From a checkpoint of a small image captioner: encoder patch size [4, 4].
Rows from block 6 of the text decoder of a small image captioner, named by matrix and row number. Rows with one number belong to one neuron. Each number is 500 + 50 x the weight over its row's rms, rounded and kept within 0 to 999. All counts start at 0. Numbers have three digits each. After the name is the row's rms in percent of the matrix's.
After each neuron's rows are labels from the 100 texts, of 14976, where the neuron reaches its highest value: "tokens" is the input token at the peak. Only what is clearly more common there than usual is listed. The data: regions of photos with short descriptions (Visual Genome). In brackets: how many of the 100, against the usual share in percent.
# fc1: MLP up (decoder.blocks.6.mlp.fc1.weight, 256x128), inputs 0-127
# fc2: MLP down (decoder.blocks.6.mlp.fc2.weight, 128x256, transposed), outputs 0-127

fc1.136 097:468517489490540493544505523497514400500559485508470489521534432570582495526457548483496525556443514520500478536435470508439442544500472526529441455455499479467473466440512556567468570491524423424490557426514475439431567438476449525467501488533532649632578428436483461455524507470577565475559490617528442519526562413560561547551516473541599510517459494326492539473493444439495507553458
fc2.136 102:584444427494484472467507475549439482496455434434513480451461592395463548582473543472472572487439553493511466593523555496434524500460490546505588452571496476484492563509436526479596594529526514611462598478469572458559489459527478391521534533471485513447487554522469485559491453523449379551532469548487487608492507500507521497536470378408525403494545551517615461520456467528499523512540
tokens: "-" (18 vs 0.1); "chocolate" (9 vs 0); "framed" (8 vs 0); "of" (8 vs 2.1)

fc1.65 112:538471424498480485485442472467512542537475515434433521572438564526575525459372493520479443472355504588510598517537489616582506484472437534472554466513441466500509555475455497521584487487547381467506504440518526479439530478557527402535459504503460510542569570438477502407459444502571511559479466471528518451552515489450409515437490551492554424524471632452460539557480516591509514454545
fc2.65 118:476515588497481524421496489422413532590470456500428537528526508445542476492536544560457485522441524505506575499553504422511516498462387468408492536508493567393491560475483473545524509541503544485386516511552488446477568459440479590519561507518548474572588540491369413505527535467538438557586515461406581512535498490536515435509491388493423527525458490377523453515448598536501516473472
tokens: "chain" (19 vs 0); "leaning" (12 vs 0); "pulled" (7 vs 0); "on" (7 vs 3)

fc1.144 110:498540508517506492485533472473549479538473450498530532475467517500485569472397500369497563496462485491521512562543488533525607571421494526448375472464411440499448442520478406553547575504527476395424573555495465542487548486464539494534572513484512544546556556444436460510463494464602588584563441480598447475517462480503489579520494521589576475416511498490525452437445476511465614508593
fc2.144 114:464481590576532440478471483490528534489484472483465510507434518473550426506401484527524510421569450445440555563470556539470505430561446485474510491490480497442597544588581488519488575419552470371503508526517516587476517557471548521556460550399561520485462441485510433553439466418502552547534491479451438619503533416612418442515495537519563488476483513555441441429554503511493580541577
tokens: "is" (18 vs 2.3); "an" (17 vs 0.3); "with" (16 vs 0.9); "on" (12 vs 3)

fc1.59 102:396474410449458475531484482571517557476622524457508509511479479460567552465462488469528538558498525513527584437522493581554504501438551474498455451520498469500487529520414554423509668491438449459521488429440517501521612409585499435508459474523424526605481476442562447405463434554476495451554507554533522461629524479480516522504473501429474464518424483556555504534506574549445538550518
fc2.59 104:451515476405557558529503495570551577432458507412467453512519538485516412490489539489588513434470539535481520508523459431476520453435538490463433459503508554517596471538540563501468550436554547525503504518356537450478515496451517561453459596503471555654541487614533505558459428468526498466549541581557485448445555506519533498499605497425496450523457515539394480405410505494497469435522
tokens: "dark" (24 vs 0.1); "light" (17 vs 0.2); "long" (13 vs 0.1); "short" (9 vs 0.1)

fc1.183 083:456506456510479572438419509522566356507501456545411533535479534435529574531400486521471452447479489571528557489464487548555542575478541490580475455510512409477563514532473443521491518503491468483548513520509474461470525472576497443624444415498527517599554513554432462401368518510521555537461516492467484444486507474461494500454493479466481347547625571409493548544473537487488500543525
fc2.183 086:562545450448477466503435507519480459567534439561477569580547472456535462506538494451411450496476491528514477469534549465555517477500468515578455498457435479489459515477491433465559549505529532497470468465494440473470571487508506557548481486447675477622536488510519623585480571446466506443395498388496562482466445441543378550493443489493500636500408397514516489541484480468473453540496
tokens: "chain" (18 vs 0); "wire" (17 vs 0); "iron" (9 vs 0); "power" (8 vs 0)

fc1.245 090:496437512524562572540464527496500503453557468471494528475436525481424533515487501448424557508465538455574515449465507502499507482408535480612486487435493472430493466593399472466423571469634432487415464520443541529431539441512412465539517460313571511470559500538494578427492579478499470566457458510527539447498525498583475519532462460547529521583498523460535538556542537535552580537568
fc2.245 101:469578540462522464433516478467505467584480432572535524488605487518592556508433472522546441492490446529400465529496457524507541456585494552404455455528512560418482371419553559560574508528454492453379620450588508505540498543461521478509570459593503481541484543475508502554581444478488522474543486465504509515576513524450516467520546621466499588414477472525471485475463466449411509456494
tokens: "of" (25 vs 2.1); "from" (23 vs 0.1); "like" (11 vs 0)

fc1.6 110:404542460496516538492508529599529420544526580532451449505527510463536509469498547440476504493529414541489458521486491451629487566493493613495463446552476466506404521487537552488542575531465465565465494523571510529581437524440460532491478610502513472517467453601412481487469430539520375390505543444565456384551607523481507448450564552481524436509500499568516506511425471583497461464528
fc2.6 109:594502396504519536572553586422413474477467522485488517488526502432482496448489454547553518481541404492498391594490480449536469631510483477470428409449582494501402547491565454563457394575496454500553559432522536494480483543576477468525474552497501413498459483569466436529501522454483480432482594522563507430582497591497495565459594554520569456464504551498495483500488443458538478525550
tokens: "a" (61 vs 5.7); "snow" (19 vs 0.2)

fc1.179 103:374506495489486434524455437514466480521545412452531460511507415499540592535453492519518523480461512603460436506532502503510516483451532443522449511440482461508596463581557461560546597568443407450540505486535411504568525497479528500572509527519509516615481513485516517454461492537586552493504501547665405530511612503496557531535450440508509444455561543431414561471421460498446533523568
fc2.179 107:518471487557482559394434523406477545442510477433507513458517458493528455533438543483553448532502389406557523531511570511503483442454498507640497405492459482492436544567464539465549606488547545469506515439426451450515522456488422532503520473544529527560606530590541481556463535415484475554486543567557547491486613514597420485529500540452490494480397547445540430483482520540503543446580
tokens: "-" (14 vs 0.1); "are" (10 vs 0.4); "an" (7 vs 0.3)

fc1.160 094:513441465562620518496533486474507453568420502561425466476438445504451536533501571532504485499457484538552517532540429429602505484491453496438393550476407588520525441601624444545446492521509539541424551563556438574528458486488497436401497494415620532608532445522467529493510486524540456503517463462576487522463507515487490461505501512580541422489486492480471478353456489524509518459472
fc2.160 097:547448448440568475481462578518524546494515572454449471465464551453459496575504477501463482517442475594471432504467377450434501456488508468427473524421577557515479496564525498517562496533531572511569522527494393471456470510460477527488490511502569532542606489544533556563525488475498538470570600514511527525396577546622531421516459555542589536541529471403541470407478566513431396496429
tokens: "a" (63 vs 5.7); "on" (18 vs 3); "of" (8 vs 2.1)

fc1.25 106:538548601481509527459523463454481410568509532569440497544498498527564508502529650467496508533528442477469537495448462568463453519472463524488513417510441587480413460470487479499500501531552426508514537465514533538445526479547523462477501431519419584551559602462475463438490442505588576517536436514469561442572450385546584485447430559502494393588515518449505534593543428415463502567469
fc2.25 104:491511575488472389530520544460485452500470425525499559506488549478411519504563543477510448569465545482467551424467624519424454516482459455500508481523497549449448462592499532419546543509448574542462474481571482547571458547528531487538496501443534431511448572541639514473565499557460491461413583439522543482504566481559600441575427489508490456504592500513395471489543444431431520397461
tokens: "of" (42 vs 2.1); "filled" (14 vs 0); "fried" (7 vs 0)

fc1.101 073:466455500463542542578483579511535512511544474491463423457465542451481495454512517433415559523472528435557560455541445526522439496495527459534397501490466495499431472498492453494471577456593433483442466546475540534410571425498417440432493600421585529579514479474512505444539538450512368557587525524536528430550570424557505536496494511469536538639461430533448489543548506533603548476534
fc2.101 072:456543493499549510454528458509508474546564396539561553472616469512556529568472540506458498493453465505431433473474523574455557468423454561406435534468463491407525519451519561511592554554453496459303625452572465513522529534445493481556497405613516500523559547493516507466454424458503510548468423518462548529547446435460471541540483558482534523489465535489532450488486424533445511456531
tokens: "on" (37 vs 3); "with" (29 vs 0.9); "has" (13 vs 0.3)

fc1.230 100:515463494537473552512494441546520510526530525506492539508419542469566470472411465486436486453390539499508627510550478629575615477424467560495524500480462442453494536533478495514540548458481383435525448422489522454463514475549492445574535520495475496536580545448521500406451466464558426516487520456548486419605528465509458549531481471480525423460454609443504453519543535630545580460571
fc2.230 099:504531506505445593468506377418473615479432491541426528544445505524511471550494544527462476579462511476543551479523552418558526468428399525437486498531511526438504483506541529496531528539470459529496393469470504419426533489459545603463584560558498528551531427545527428537518403470562450504558521458462495514563585587544496492505434482502456451513451504439416424465481601566533579413474
tokens: "on" (25 vs 3); "stove" (14 vs 0); "counter" (14 vs 0.1); "seat" (9 vs 0)

fc1.169 099:430577506454490535576562455527572530564553522436504484504454494455475513505523548440505472538519531481511545517535550474460465546383482432494415454466408433534468400549424442426494562492530509540434591514478424518515524479484518514483521565510435583482558467428472527489486452504555573510512392571583470508605553520525502620437510430582474509415481505483568548408532517487426582532543
fc2.169 100:520541617556530537454456452505494497467438541497449529581490497528508476581425532475471412429469522467404523651456490509460559394626531489478498556510575548439520519533461452610445549519472512461440506467534584477454530543394516496490480546463508479469481453514625575530548457535514595496490474490458452471528530528543516517496478502377552587467487531514478535443527489398541538493456
tokens: "of" (33 vs 2.1); "with" (21 vs 0.9); "three" (13 vs 0.1); "two" (10 vs 0.3)

fc1.239 112:486551587458489423562506518496534458445475499457544523503501458477577522547459559502488446454491490493568501559342478583544465478498571473533531505534459406525518468479446401451504491436600366492522563413464612518488454456505485456532508480400512431423518518445490508514527389478507527490607516524432558489561472571531445495481533445484503490585605526500527538550564458500559448545547
fc2.239 107:439459507537534543529501482577517431511487464385605380399445469441527352601550479516549577458471436512514425552494572531549518461473534498409505530489536547483469566578463492498517518513566569580506516467519431489433474432580529439507499434571501412492500449520444553533493528488480505510452570498531487469477515562523505454469454513470541486569547599421577455454437457548492477458563
tokens: "baseball" (54 vs 0.1); "soccer" (18 vs 0); "tennis" (12 vs 0.1)

fc1.212 097:450507475498442377491530484476493468520501540527436412549492513515557592497451425531517504471528484532536554561392536535551473495513544587455479493547509552482552546573501568533494475423515466566560563406529548553434533408443412447482459573368576442427473500527431461508464469465518412457502510500531480556552583529538446392548545553436540456515565423510531441540513523486540427526542
fc2.212 089:526476520463562482404546597489561550423554522391479482518455503491466536485432517434522446559486577445527513610571524548483502458424544455518465495417420505510563461567416533560529532457467522559525458490443561514454531545590417508513477549439498508463433537498475431497491502563505491557497511567521504520564484492461494461573466507446582482546488522570376431448613505454554585403433
tokens: "dark" (20 vs 0.1); "in" (11 vs 1.7); "frisbee" (10 vs 0); "navy" (8 vs 0)

fc1.44 108:482523448484486502559597550562437479556489535522551429578524513451575413460503560527465418470499477544514527547502465555515516614535503557546439358517464533408512551529514526543439509525462492507557479422481507462544446507487509478455533592570428578561532453519483424500543472526634501453572538476465533480490496373531537508385526448485520473527487519540549426392467400480484484495451
fc2.44 107:503564477495523497470476503504419517572436556517556446510569539590529474529450443545579378456536458566463519456559466506502491587521518534475576421465481592537452480487508518512514420525468514489621534497530546459544515553490560511403550535570447520443425535464480520526619432519518485389543524487467505584466520474455478533500483467479505656478378527497511476475424470461426426471447
tokens: "a" (95 vs 5.7)

fc1.170 096:360496496522494450504559547571470531499411553467425417489399470465435469481493499470544504521543527498487567489516491532570491508429431573459508511562468477505599453515558479439500485483560456385424525540555471459515506483523500529451548560482455489554644549522381481497478490531564519511608523431568563448433487439562536513455505499591521415507504518504519497487394477600515496492415
fc2.170 096:463502574466557471555535499474538561448469539485488526420438508391443521476513488516543538468549440387450404478427557604552471493564427503535477510524482452413555410512566555500572562530518551445419454595549497469474578510471499544466457483528521522511510534422499536528508593456474444488591550470522488533442472404586549440443506607559519503469457469517486526582567447497407558485499
tokens: "is" (45 vs 2.3); "cars" (21 vs 0); "are" (14 vs 0.4)

fc1.45 096:504513478424550561450521513473561502535535509476527441471425483520552541552498526392412466567473488485556529470503528573511486446461485498619458462449486516565431506465379491479488499541536471482483587434560575519436543461539429399541535528533488476523516429475563517416493515504526494554484464489532532542658601451442483525493502585389530511588439434410478507605520457482503497519574
fc2.45 094:436471503490540519394514532499449519515504486624620551407602529381471479525576478498463378504482386532491490412471503567522511460478499542495487522589482445500531548459498488455560440529448562487391517505580411459524446527521490584536481518546479536485515583546479557497485498482498485429541534475544538569509418513508622499506509516581461483505505438558393461482437488515471540428530
tokens: "on" (14 vs 3); "to" (10 vs 0.3); "around" (7 vs 0.1)

fc1.202 100:493487515497475472512515531469401465573458513526446436499520483541546527557509573467546508436516468495518470580425517555473501596511481495461492473583451541597551440513542590492497537456566410500517555463548541542435490442475520466500559505406527487474493558409380507487467446542550575417534419501518440514474470473573553513524594590615578435481531446474529523589501400422512400510475
fc2.202 089:478495555493480385507511528557468562494486540499498481435499417506503472445514561495598541484498565525423481514521473456507508485431471490456575584516500571434552556584556455541507548479440490476478464403502598421537475441524530523541562578584415447479405546517556479457446519589512541566511543606502537436589576545454537548485466526416547482511517545552404478553451503469422537396479
tokens: "of" (33 vs 2.1); "playing" (19 vs 0.1); "chocolate" (12 vs 0)

fc1.100 099:400381458516515488519532562507482550477422467456541429522505513528553499531416516552405565497446553512467521573518364491610511563487527597451517491428519579419526527556499423522466579596531548526503490517496501470454493501458523483491449494420457422619562470531502551492466527578516446548587470571498487474515491534416506532472515484435472423511503531599517569463441450472505417526446
fc2.100 099:479497531472526430520454502511495516556502616538482582459478459470540453371497497389475477474561566517468546418477456509458451416587419492437553493516541526501497512481538506496397522511507428344471542445523492509510522561484503478491569442480551493603466523491613510486492528510464493459518436659479510432538537546461532486560478461498546577527449588505539555501575505491539425421442
tokens: "a" (47 vs 5.7); "the" (23 vs 5)

fc1.190 100:433533454538519516523393507531426498571507484495422484546532470529514546536491501569469599557533507447451515480492478512516452574511562480522503453422415505485448472616517490532568474557516475467433591457516459403426582466513502516491468444439517503568548592484526556405540507461508481517527467479590601372464570452499461482547464548422629506509470512421420522501406453525504569518518
fc2.190 092:525430510499476457445579549451411511544503512601464518495525530431486578510488456587484513417511498498450482436471508497508503550535410492450614490460564607477553577535477538491494516517416460490425518543480496503553497487471510463599504527429483412495485533556519364489485520522476388507513509481457527501375580579433534555552628437525526452529511496489499414466526505595504487448587
tokens: "on" (62 vs 3); "with" (16 vs 0.9)

fc1.75 099:485417542473503473502530561457512456510538460484509490650476448503476518548491610587464446464449412491512563473477398476504406522481457542596465376517502591451589509520492523480392494466531413559533484439483492525451476511496440521509528508458482546515531506544471497458545484530700512451502514547466510520448558550507424551535482547506509508616524526445467582459498416471480533511529
fc2.75 102:472478500452432505565474471516449517533459525469538556617482561426561434470471539482538506499544482469574459379554470381511536424501538490551552441545395479515555502445455574552411510477516435563481503474537442547424554509543529455522496435491513525399419511474558478579599508431568484527509425517564512614471403503510411596534502485513498529524511534496516436446467471584479532515550
tokens: "of" (63 vs 2.1)

fc1.181 099:510458538493523458513507431510490489535566468503434469589540441495453491517431503557447481434554509527478469540432574548526507439444460529456454530541463514482540410557611576481400464401561406376493477482433504577502505506496499417488511595506547474517557556526549525445424537597576557491512483542520521553544533537588519429495404431492552432518430527565441470421569523481527568494541
fc2.181 098:498420465560489491533486473528460496447517466385495515475576468577549399527557576550561467495466548557550497578545576597548446523480474542519580502505584499498495614452462507524552432472507456479493402494400604524450493477485467542449454481469412457485484506526390534519409586539459567441492493518552466481451491416529483512419479451453532449532594560480503473481561501437596487446476
tokens: "worn" (20 vs 0); "sitting" (11 vs 0.2); "open" (9 vs 0.1); "standing" (9 vs 0.2)

fc1.92 088:520515444497475595544515524430445446529603537523453476590556533455467447471439478465428621480515470515547521477478413523415563533415453472473450491459514484513427473495531468475498539441528408510434518545440542483491521445477420577487526513514499639536534540558405449504496507445540524548564450502482524429530490494540606583533413439478499502543494569482635529565481452509489469596545
fc2.92 092:529545518497487435537454536505541401468513534498506479586459445459442557594502554495435526487566453535503489484531586542347511438476497491461558541533451496550446470531514537403490489418568551581337529525541478584545417494528536471541538447484552446463467445600575520483478458515493521569409437450504459530515471508500484540549482430534553511469613496578432469544485543552461544539471
tokens: "of" (39 vs 2.1); "are" (28 vs 0.4); "has" (12 vs 0.3)

fc1.111 099:532477495498495536534505511513519466486578578548420471598462481431582498489439552396514561479446499558564537499421438587463587501415500518498489479544481403426469538432493531449524599377468445447528491445422607480535495415559529496558535495477465555514535586488499395403449435466553561490540493485456405486529490497457504531524478456569504448554470610481500465495548551518473470525475
fc2.111 098:460529450484546471488520508524517509477492465554493380476440530473561533507526458510470546457414532494561476492483574377421550548480474501544507522505443491570506466521509593516483484418599546436566576560414491502569468631523597626497571492532552436490511527634496529502513479440443530524471523355437509500503540514505400433542522486521546498463492479513471398467454511527462468450466
tokens: "teddy" (23 vs 0); "street" (14 vs 0.2); "tree" (13 vs 0.3)

fc1.90 095:488481484488524475456471533426561476601453541519486399485520604510587529545437506418543474563459389508622554525421501645501463476489543549491511419517466436569446490470459490477519479499561494563481641468474553512504505415452502505539506557506553481489514550471390468493465428452478503481545532503480507541590554526406485445473497549477438455577522540524589475595564482463485455489474
fc2.90 081:523521511546580406496442514437543559534474438358494492482525545497482470490541525465540433479463435453428517550447522540529521498558550524407533459500577502469431488578528500463422452508523456489519481565531504465610461501531507518486509475509533525509471554512579664472477638525478535553489552541451549492453556577497485490490525502363583530573542449464529422443453409499541584512457
tokens: "tennis" (65 vs 0.1)

fc1.131 104:504489419573481553536459498499521449566474407492438476548500484530519620516414458503467498462388512498572578525533519533546592565465506448476453492481495487494550570625517461538513532436479502500479451510505374520480502449510505469552480515501468518631517521403505541415438560507519502545402498478569517512539544446483487551481553493559479486434448620369515489423438504601500516467553
fc2.131 100:522457506481440498527475419406473498533484514484519464578533509511406516559515540480463520502474458426537558479417528564542541497441485501521518561535503641444471464583485437439546560522514426530552480487595444462517488476491533504483432504549546507598619413505507469468574532505520392565436558432529516469530532549522347490515470542484442563526500416433494462467430463579536488402550
tokens: "with" (40 vs 0.9); "hanging" (12 vs 0.1); "towel" (10 vs 0)

fc1.156 096:492514449510506462546503503513520550595582564481490428533528547549598522512471414443462510433459520494479535572406460605519587497476485570504567469476522512511541527479514548485552462368486383380509494419531574459414494390535529449562505499457516494453490539549496565469506450401513463538439492428473381437550491440561568555559480467510537527517486492455539453565556506532500508572517
fc2.156 094:472472449464514580482531484473591564563489533517513548609489555513443575571522522470445549553426508532456485524519496380446549460460504616405484502504391488426550486483494554510475504505435514533484485497425418447430496461501594537466503551509435534428570491541580479498467414520570546533561412509498513474522511618531498565571545553406467503527458549436438474489513566579473512419509
tokens: "teddy" (25 vs 0); "table" (23 vs 0.4); "next" (14 vs 0.1); "desk" (10 vs 0.1)

fc1.254 102:480498536547434559473524469503531391552536483478490446538537412546539466498517573450484512534582481440471512546519525489573413573378507519530467483525549462546484501471486399493452609511544543579475469434518513505467500429569515481466537478476438480474467516509441488356435452514562464526520488496556433476601519419507517532456595476538460448566528452524539437580511396421582586537573
fc2.254 100:593595577461466541544561471430487511443565496432515535482521509388458477505573464525452456510512489482450462493521485468420470578505472466575478487502636463571459535482488489511578496524398473539544372574512439559543516431575453543435467531546485470491521475452475452501471563508468527400464515529476519534500461544546614477390476475546481549590557485444444483425508596457557520513554
tokens: "water" (55 vs 0.2); "ocean" (16 vs 0)

fc1.176 111:427550536532489509518496462484517391608462494524423451459527337570585544526561580466497434543557492509541443483503584464540416587439516576537455473534513531504507461527506390455490499514559532522445552479590454506423530478444556531416521587459523509511492571464469519420490375555516488445500459472585480480546514449566502466448570514553516469469525413503456515478514436474505524478580
fc2.176 113:630560530436494488524570437442484576479541599480469518468495490412558473449568485480399405473511515532423434512503461420507534475528478483477476520518615550475507598462504527463517507530477491487495399462477516470564470578514481574465511549494463484431573425549548477490488551502444386488484534483478476534567583557576439541462521508487563566545492446504402583473524617494459531464590
tokens: "a" (26 vs 5.7); "wave" (17 vs 0); "ocean" (13 vs 0)

fc1.151 092:475492423533525483599511494478492505523525518468470435557513384584520482506540468458484561464453461541520543495454441568464435561480487491437351423512444570405452462527552427539530485482527445454480526506466523492419481473501449568434480529445468609584670542514444507464521494444528560504529506502623554434518521497581513546509444572585574523485439469465511568486477482533527460479496
fc2.151 093:511477506522494441523493471558423516536513501547508467510494585533460558517512505504466603526556536579516505430479566521407547555484397522390532504510515461469489502528546443427485502561591431493430504483471544565487561467475483422446437570451551486443534592458467396550418518518493359569462446548509476544472543466520510428442539409487498487612541489558560612587461489531557480491498
tokens: "with" (60 vs 0.9); "is" (13 vs 2.3); "of" (9 vs 2.1)

fc1.232 103:349555431484478450553479450560507588552457528419428404409436457480541556488491535476512555545555555505506533516461437529613496510455456462506525507499465510491603494527443480348498568444555521516398513482453481425496617497492531503477577575438407452569507475456525509481503417532478490522535522496571492474571518519497487502459537510458579548495430438562464564573482500507477467466530
fc2.232 101:505551522403523465499479481589510584454471501477451551612500500477483500440557551476494538484523599480517474507438519420530463539522463506516505501546392571501556518562531539486506541503462519365401512504570470439464543504395439499548536456503498477599563526500600539597472486537477501437526500523489496439512545505603470497563505474437478562507281431515524521514472462448494486522501
tokens: "is" (48 vs 2.3); "are" (27 vs 0.4); "and" (12 vs 1); "in" (7 vs 1.7)

fc1.155 107:465530459549510444617536470486555516481551544454458428572537489568532531511459514485499514472481531580590495502407507605463459486523485476459418468550428483436484495505551465509475549460545411453522540496415595486442505452498457523422539532452534608545559525415468540428492473494517546466563466513603463481510556491623544563578531518495582488605496445408487598547494452466510418527465
fc2.155 110:550477474471471503445499479578502455476440419500481476504454599491426507532558559525514577478571558551580508514571608474431528541462479583425510459497504488408459563435537508452509503572578500494458531460432517498534479444527457467494544497502521381447546508509423455566459529554513364555477601515478506577445573507441480466440528417505480413559613502541544497608440454487507510493495
tokens: "with" (34 vs 0.9); "of" (11 vs 2.1); "has" (7 vs 0.3); "tomato" (7 vs 0)

fc1.199 099:484445444457495538493487513531439543486569511435540497499442474430538548511507588412385486584479501473497554378540460501568492480405549446575485516458455448547450471562452393496480499521490383459477505411489530447541533439541428436501553488525502533536528534490604576455494463519518494548524459551580523425640533512494495573538407485443513476596463492420545515526495537549521550543554
fc2.199 107:434475463497503506458505489549544608443417477480563507521471472381512462469499501538459424457554523509519436518503512471551484516519510549541506528536540493541502571492601536543594434492446534463489498448506492360530441502557527528493374571608429474559465428554541481551419466504552567425488557453455515471513548533445570519426615473528494460556475464606377521496451472528496517432513
tokens: "on" (54 vs 3); "in" (9 vs 1.7); "around" (7 vs 0.1)

fc1.96 103:565519522507531559510508554538494408444516508530509447515528537530559464490525587431428509465457454531511510520422447612505459597503482508485400448512434482476432503442548461584524560446481327409478497532536570529481430512541445500477531479521492601518504560495444504458523479410560579510564444459553441400509454491553537495557469526502602489561452471482552460616472446459550474481466
fc2.96 098:494453534517557343547524451500509510500468517525573418527504524474481446549463472467495552604430487524511507406507634485470532564414425527408566455448437490534461517504530523394569501543575480455483452460473470543519578541536534481517472523546536521491556555500538446531426483468494530606433490537472607527401489500432494401437457502504442457484479553550464442614496468530480552461472
tokens: "on" (70 vs 3); "of" (8 vs 2.1)

fc1.237 106:466475444608462560497595478481548483531507573537477453525484566593543377492565425394504501534514536543537550446448494556515581477449500560497440482533478482497460511476494461483482607489567503565505504480575598520536516460499410513445522531429459613464476502507384518442458348475510445479527472435492486417507532546486526531590538509497508467528508463558572434593513419471547502475503
fc2.237 111:533437441573498528510467519438504584470485455440462533478548508541416474517509505540524382486502524431485476538571540454514437608545505520618535452470573436456452568447537518476601466458553478543488459550470561475449535470536318530487508455456484454456536551536478503490510626480444497507445511556482556441438541526405488486480548490506506517476473486531530393447489535546626579487535
tokens: "water" (26 vs 0.2); "cake" (12 vs 0.1); "pizza" (12 vs 0.1); "tomato" (7 vs 0)

fc1.93 112:451543532484483448514439475547532427566569497589436489454493418514547529548590555515560438494417461586513497556485493546475458499513488541475535533476499447536440466464514517450494555467547351408457577427516506484437569443515511419522506453476446493516603532446474453422463431494585571440491530485513431468594503511482525511508557483564477522505508575435558542615513547568418450579443
fc2.93 109:472561426494473393488543513549416531500525495513505534446492426537514481508541555583487469441388538447495407548449457426554527476441438560509521483494481577443481538499460498518474516544509524552454473476528527525550467523432506486487513490496342498496497536581490508486432533508486511514480515589610375570514585503560519484585482409468586477585623513467515551544457509488387429441503
tokens: "teddy" (33 vs 0); "stuffed" (9 vs 0); "in" (8 vs 1.7)

fc1.23 094:412508492519466449558494445466558556586516541466485498523489510547431381520503468522491534464481466573570497404434556654457526433495482482442423440559458528453493496572471461516522551423555501507493506508419553474461497373471536537551471546492450599533566504436473474393532399549469518457493468539583485502545523535581500524502437572479597534553435485460559547565503454564483502485530
fc2.23 092:469415483442517520535454563551489504513377463534486536507507576537424524483525581566454552502509560564545566443591473390522434468468507536393513457419540505495473537490566456452466453591586568487478454528510526527493491477538447474465561510402549447505505547461496514641475526521451428478488563530467584493445507506464488449513579456517410428539547433509569542520474528405525420555445
tokens: "with" (21 vs 0.9); "of" (17 vs 2.1); "white" (16 vs 1.6); "has" (7 vs 0.3)

fc1.24 092:405528491523460505547451522539473456548492444463488392516490432469524545507506475420546516504518505576474478474485524547468375549464498480558497469479544405482558462507545449522441550491517480454484523408519382453481527471573489555527576555525487564598493499464506489340503529444607546519528542577510424490510564417599559538472505466588590493494486510426482536523433400422505508558502
fc2.24 092:593455493519534510432493494586468502488425543427532405408470481468483495562489540446449484495479481494477478564564546448499492455548462573595556468564529443558532516484425581536628565530475514535432486492541551496583500454414577505509466570573488561375487519475495469593398440481442434502478448530468485591469503463544428525520499469459508438479412502451563445527515476569506549471581
tokens: "-" (12 vs 0.1); "partially" (7 vs 0)

fc1.97 101:502391541492513500446508496594458509475450446539522496487431564523478531429473486460431401430412509493533630510567476525638539443520400610473500498569477526564568526534575495521479507422519359484531505479457516497454451491477498398563528532439543465530512482419465504486469468555547484447516501461495463444540545556513515477568530485495536514466487500563565480581532581546576497423584
fc2.97 100:532471492525477498439535493523527519470470410511442496482518522486501443512455478586414515671307498477566504495599460396464520444480455554457497542488580499518417534498449542504500490522522514624475417410488550515524482469457495559492532520532494476554422598482492529534575494537492474469450537459451596456509563501491589475514498428567501513487404578466493537547486501578538543502525
tokens: "on" (42 vs 3); "chair" (23 vs 0.2); "laying" (12 vs 0); "lying" (7 vs 0)

fc1.85 095:503468423597519555500517481504452464561513476505467511469478442563533542477523456472502573461500455454476527547531520525545566605487459502469402497510459481497461504556604440532536577526475479380435475455533408489428533500481535506525443506478483554549557514494447537420425533448551526482529484477665494422561558451536477548535516486544540447400448511504552435445439505627531627478564
fc2.85 095:496439533498463431516454430405489508602533527467546514523454507441411476486556477448502492505514423453443569429478482565566456513475509475487525485552501498496571506566582471449512565492529397524528431474560456530466518516520546540500384489535488527487529375454585546496529480433525459570574533465478560577483457551537378507521442495571511492529444589507485434452509439639540613460518
tokens: "a" (21 vs 5.7); "on" (16 vs 3); "towel" (13 vs 0); "sink" (10 vs 0.1)

fc1.246 102:421466481596509558515510493452584435574507490504548518520559452578570545594483517515503512399522508476524549624484524560529468572475540506491394371433544511532473470593522462523494509464576478424462506510442496528399528486507482453430472445392477558520631509470420557467488529441474492495479478538526439456605497427498444471468556546551526459447524545523566543473537508424476502543544
fc2.246 106:544504571540484468502543502591421422542473449546487547529588548506465481486522464556526494431502457458446560489422479467435471521558448428443585390585457443504554540475534433513408559546521456491451487546509501578385538488524491446415544587406534509435519496443438622447506513483482442471467532537500448532629511448514540514468553546512508557541538517550530554551501407464528532550554
tokens: "of" (42 vs 2.1); "with" (16 vs 0.9); "toilet" (8 vs 0.1)

fc1.35 106:486477501480500423510619566606444521443529478522546480481497588527428471490538512456388424427496505546490504447535397563567499538543489488464427480586447482479480456457535452520492621540493374487524471546493613498550449540460459480495505548446524532448485482525491506497502374523527497458611521447534488419459509557513525509556544520504530466526491455618570438492450469563557481388501
fc2.35 111:462454421538474360472610517563444516445504506535545497447549547590480398525408446541488592545393449502525400555521487430546498484525428607489548492448549491597407528519466589467443455464498490535535484459493556517540517461413581435499450585550544543552514560477495548501530552460483509505431490608464506458529496471418523480449501482510534477456508516492501485506484459568585529475456
tokens: "a" (37 vs 5.7); "on" (25 vs 3); "grass" (14 vs 0.2); "the" (13 vs 5)

fc1.210 095:438471502548561500473563555444452494537440538534530523522502520544503420532459598436562558416513463477490566438493410565513449555469425634511480420521452519447511498497602447489392540465492473479484495451503477495487442498522462542540612492530425548584590526478425422496523463514589509403598551509505449439464476472583582509573420461570509480527510462511543485478470450518517551450441
fc2.210 093:449510395468631419474460463440448495493496544508565489545460541481388471470490406454628469508542431402457505426431531523559488523534457517541538432497428469505499473483548533510446480501431545494581479487554549506580502544461512611504447506490448562485527515455561505564543527477514490590560593527501594575431521512486594462494482459505475485513462460571532399604491457503534515554465
tokens: "cat" (17 vs 0.1); "dog" (15 vs 0.2); "of" (12 vs 2.1)

fc1.54 103:453596477457484447641437512556442486476505609471455507549458503447523581476475590453532532445506516527536517512446510549518472545529532467503501432518425467514488520529480518517528502438522315415521547433483484486441521461511520525497498500433506526467533479453446394519479464445499534430502517451603456424481496466627413504428573511519618488548503519481560584550448535499499469589469
fc2.54 098:522558514490559509431456566524455461482480514490574482494467439450595536477518548459540502434555443417570499518635562507403496583527526498466484534513454519544590600517592453554587488518512567499542556492497463553497501393471520538488526480542359369441527503551472488451488505552473462571489532498544468545517451448469523387433420509447500456533578490513501500541464472408505457481569
tokens: "baseball" (34 vs 0.1); "is" (28 vs 2.3); "chain" (7 vs 0)

fc1.214 089:424504514566464525496562564631465485470475571526416404498379577477478416469569507534516526511510549472459674512474529561529521487477419565510470516508458536499564522592498525475439522467553550517430489471598529505459490439528422514466465521422468486506530451516421462477483518449524392515502505440539521409483545457576540403457508486504496505555499485513535414600484524538553465467428
fc2.214 088:440533509445482540553462565492592503390480561414427476442412462530479547540486546528569447451514468380464440593486560622575474477485490473581477469461481484437515563529492598514581516495474527425571429529569537575451552540584437546528453513480536533490524570492493499558442653472475524462526516438529437499439471469540491496538460558520546403454534497538476458500479539463508522505466
tokens: "cat" (12 vs 0.1); "suitcase" (9 vs 0); "bear" (8 vs 0.1); "plant" (8 vs 0)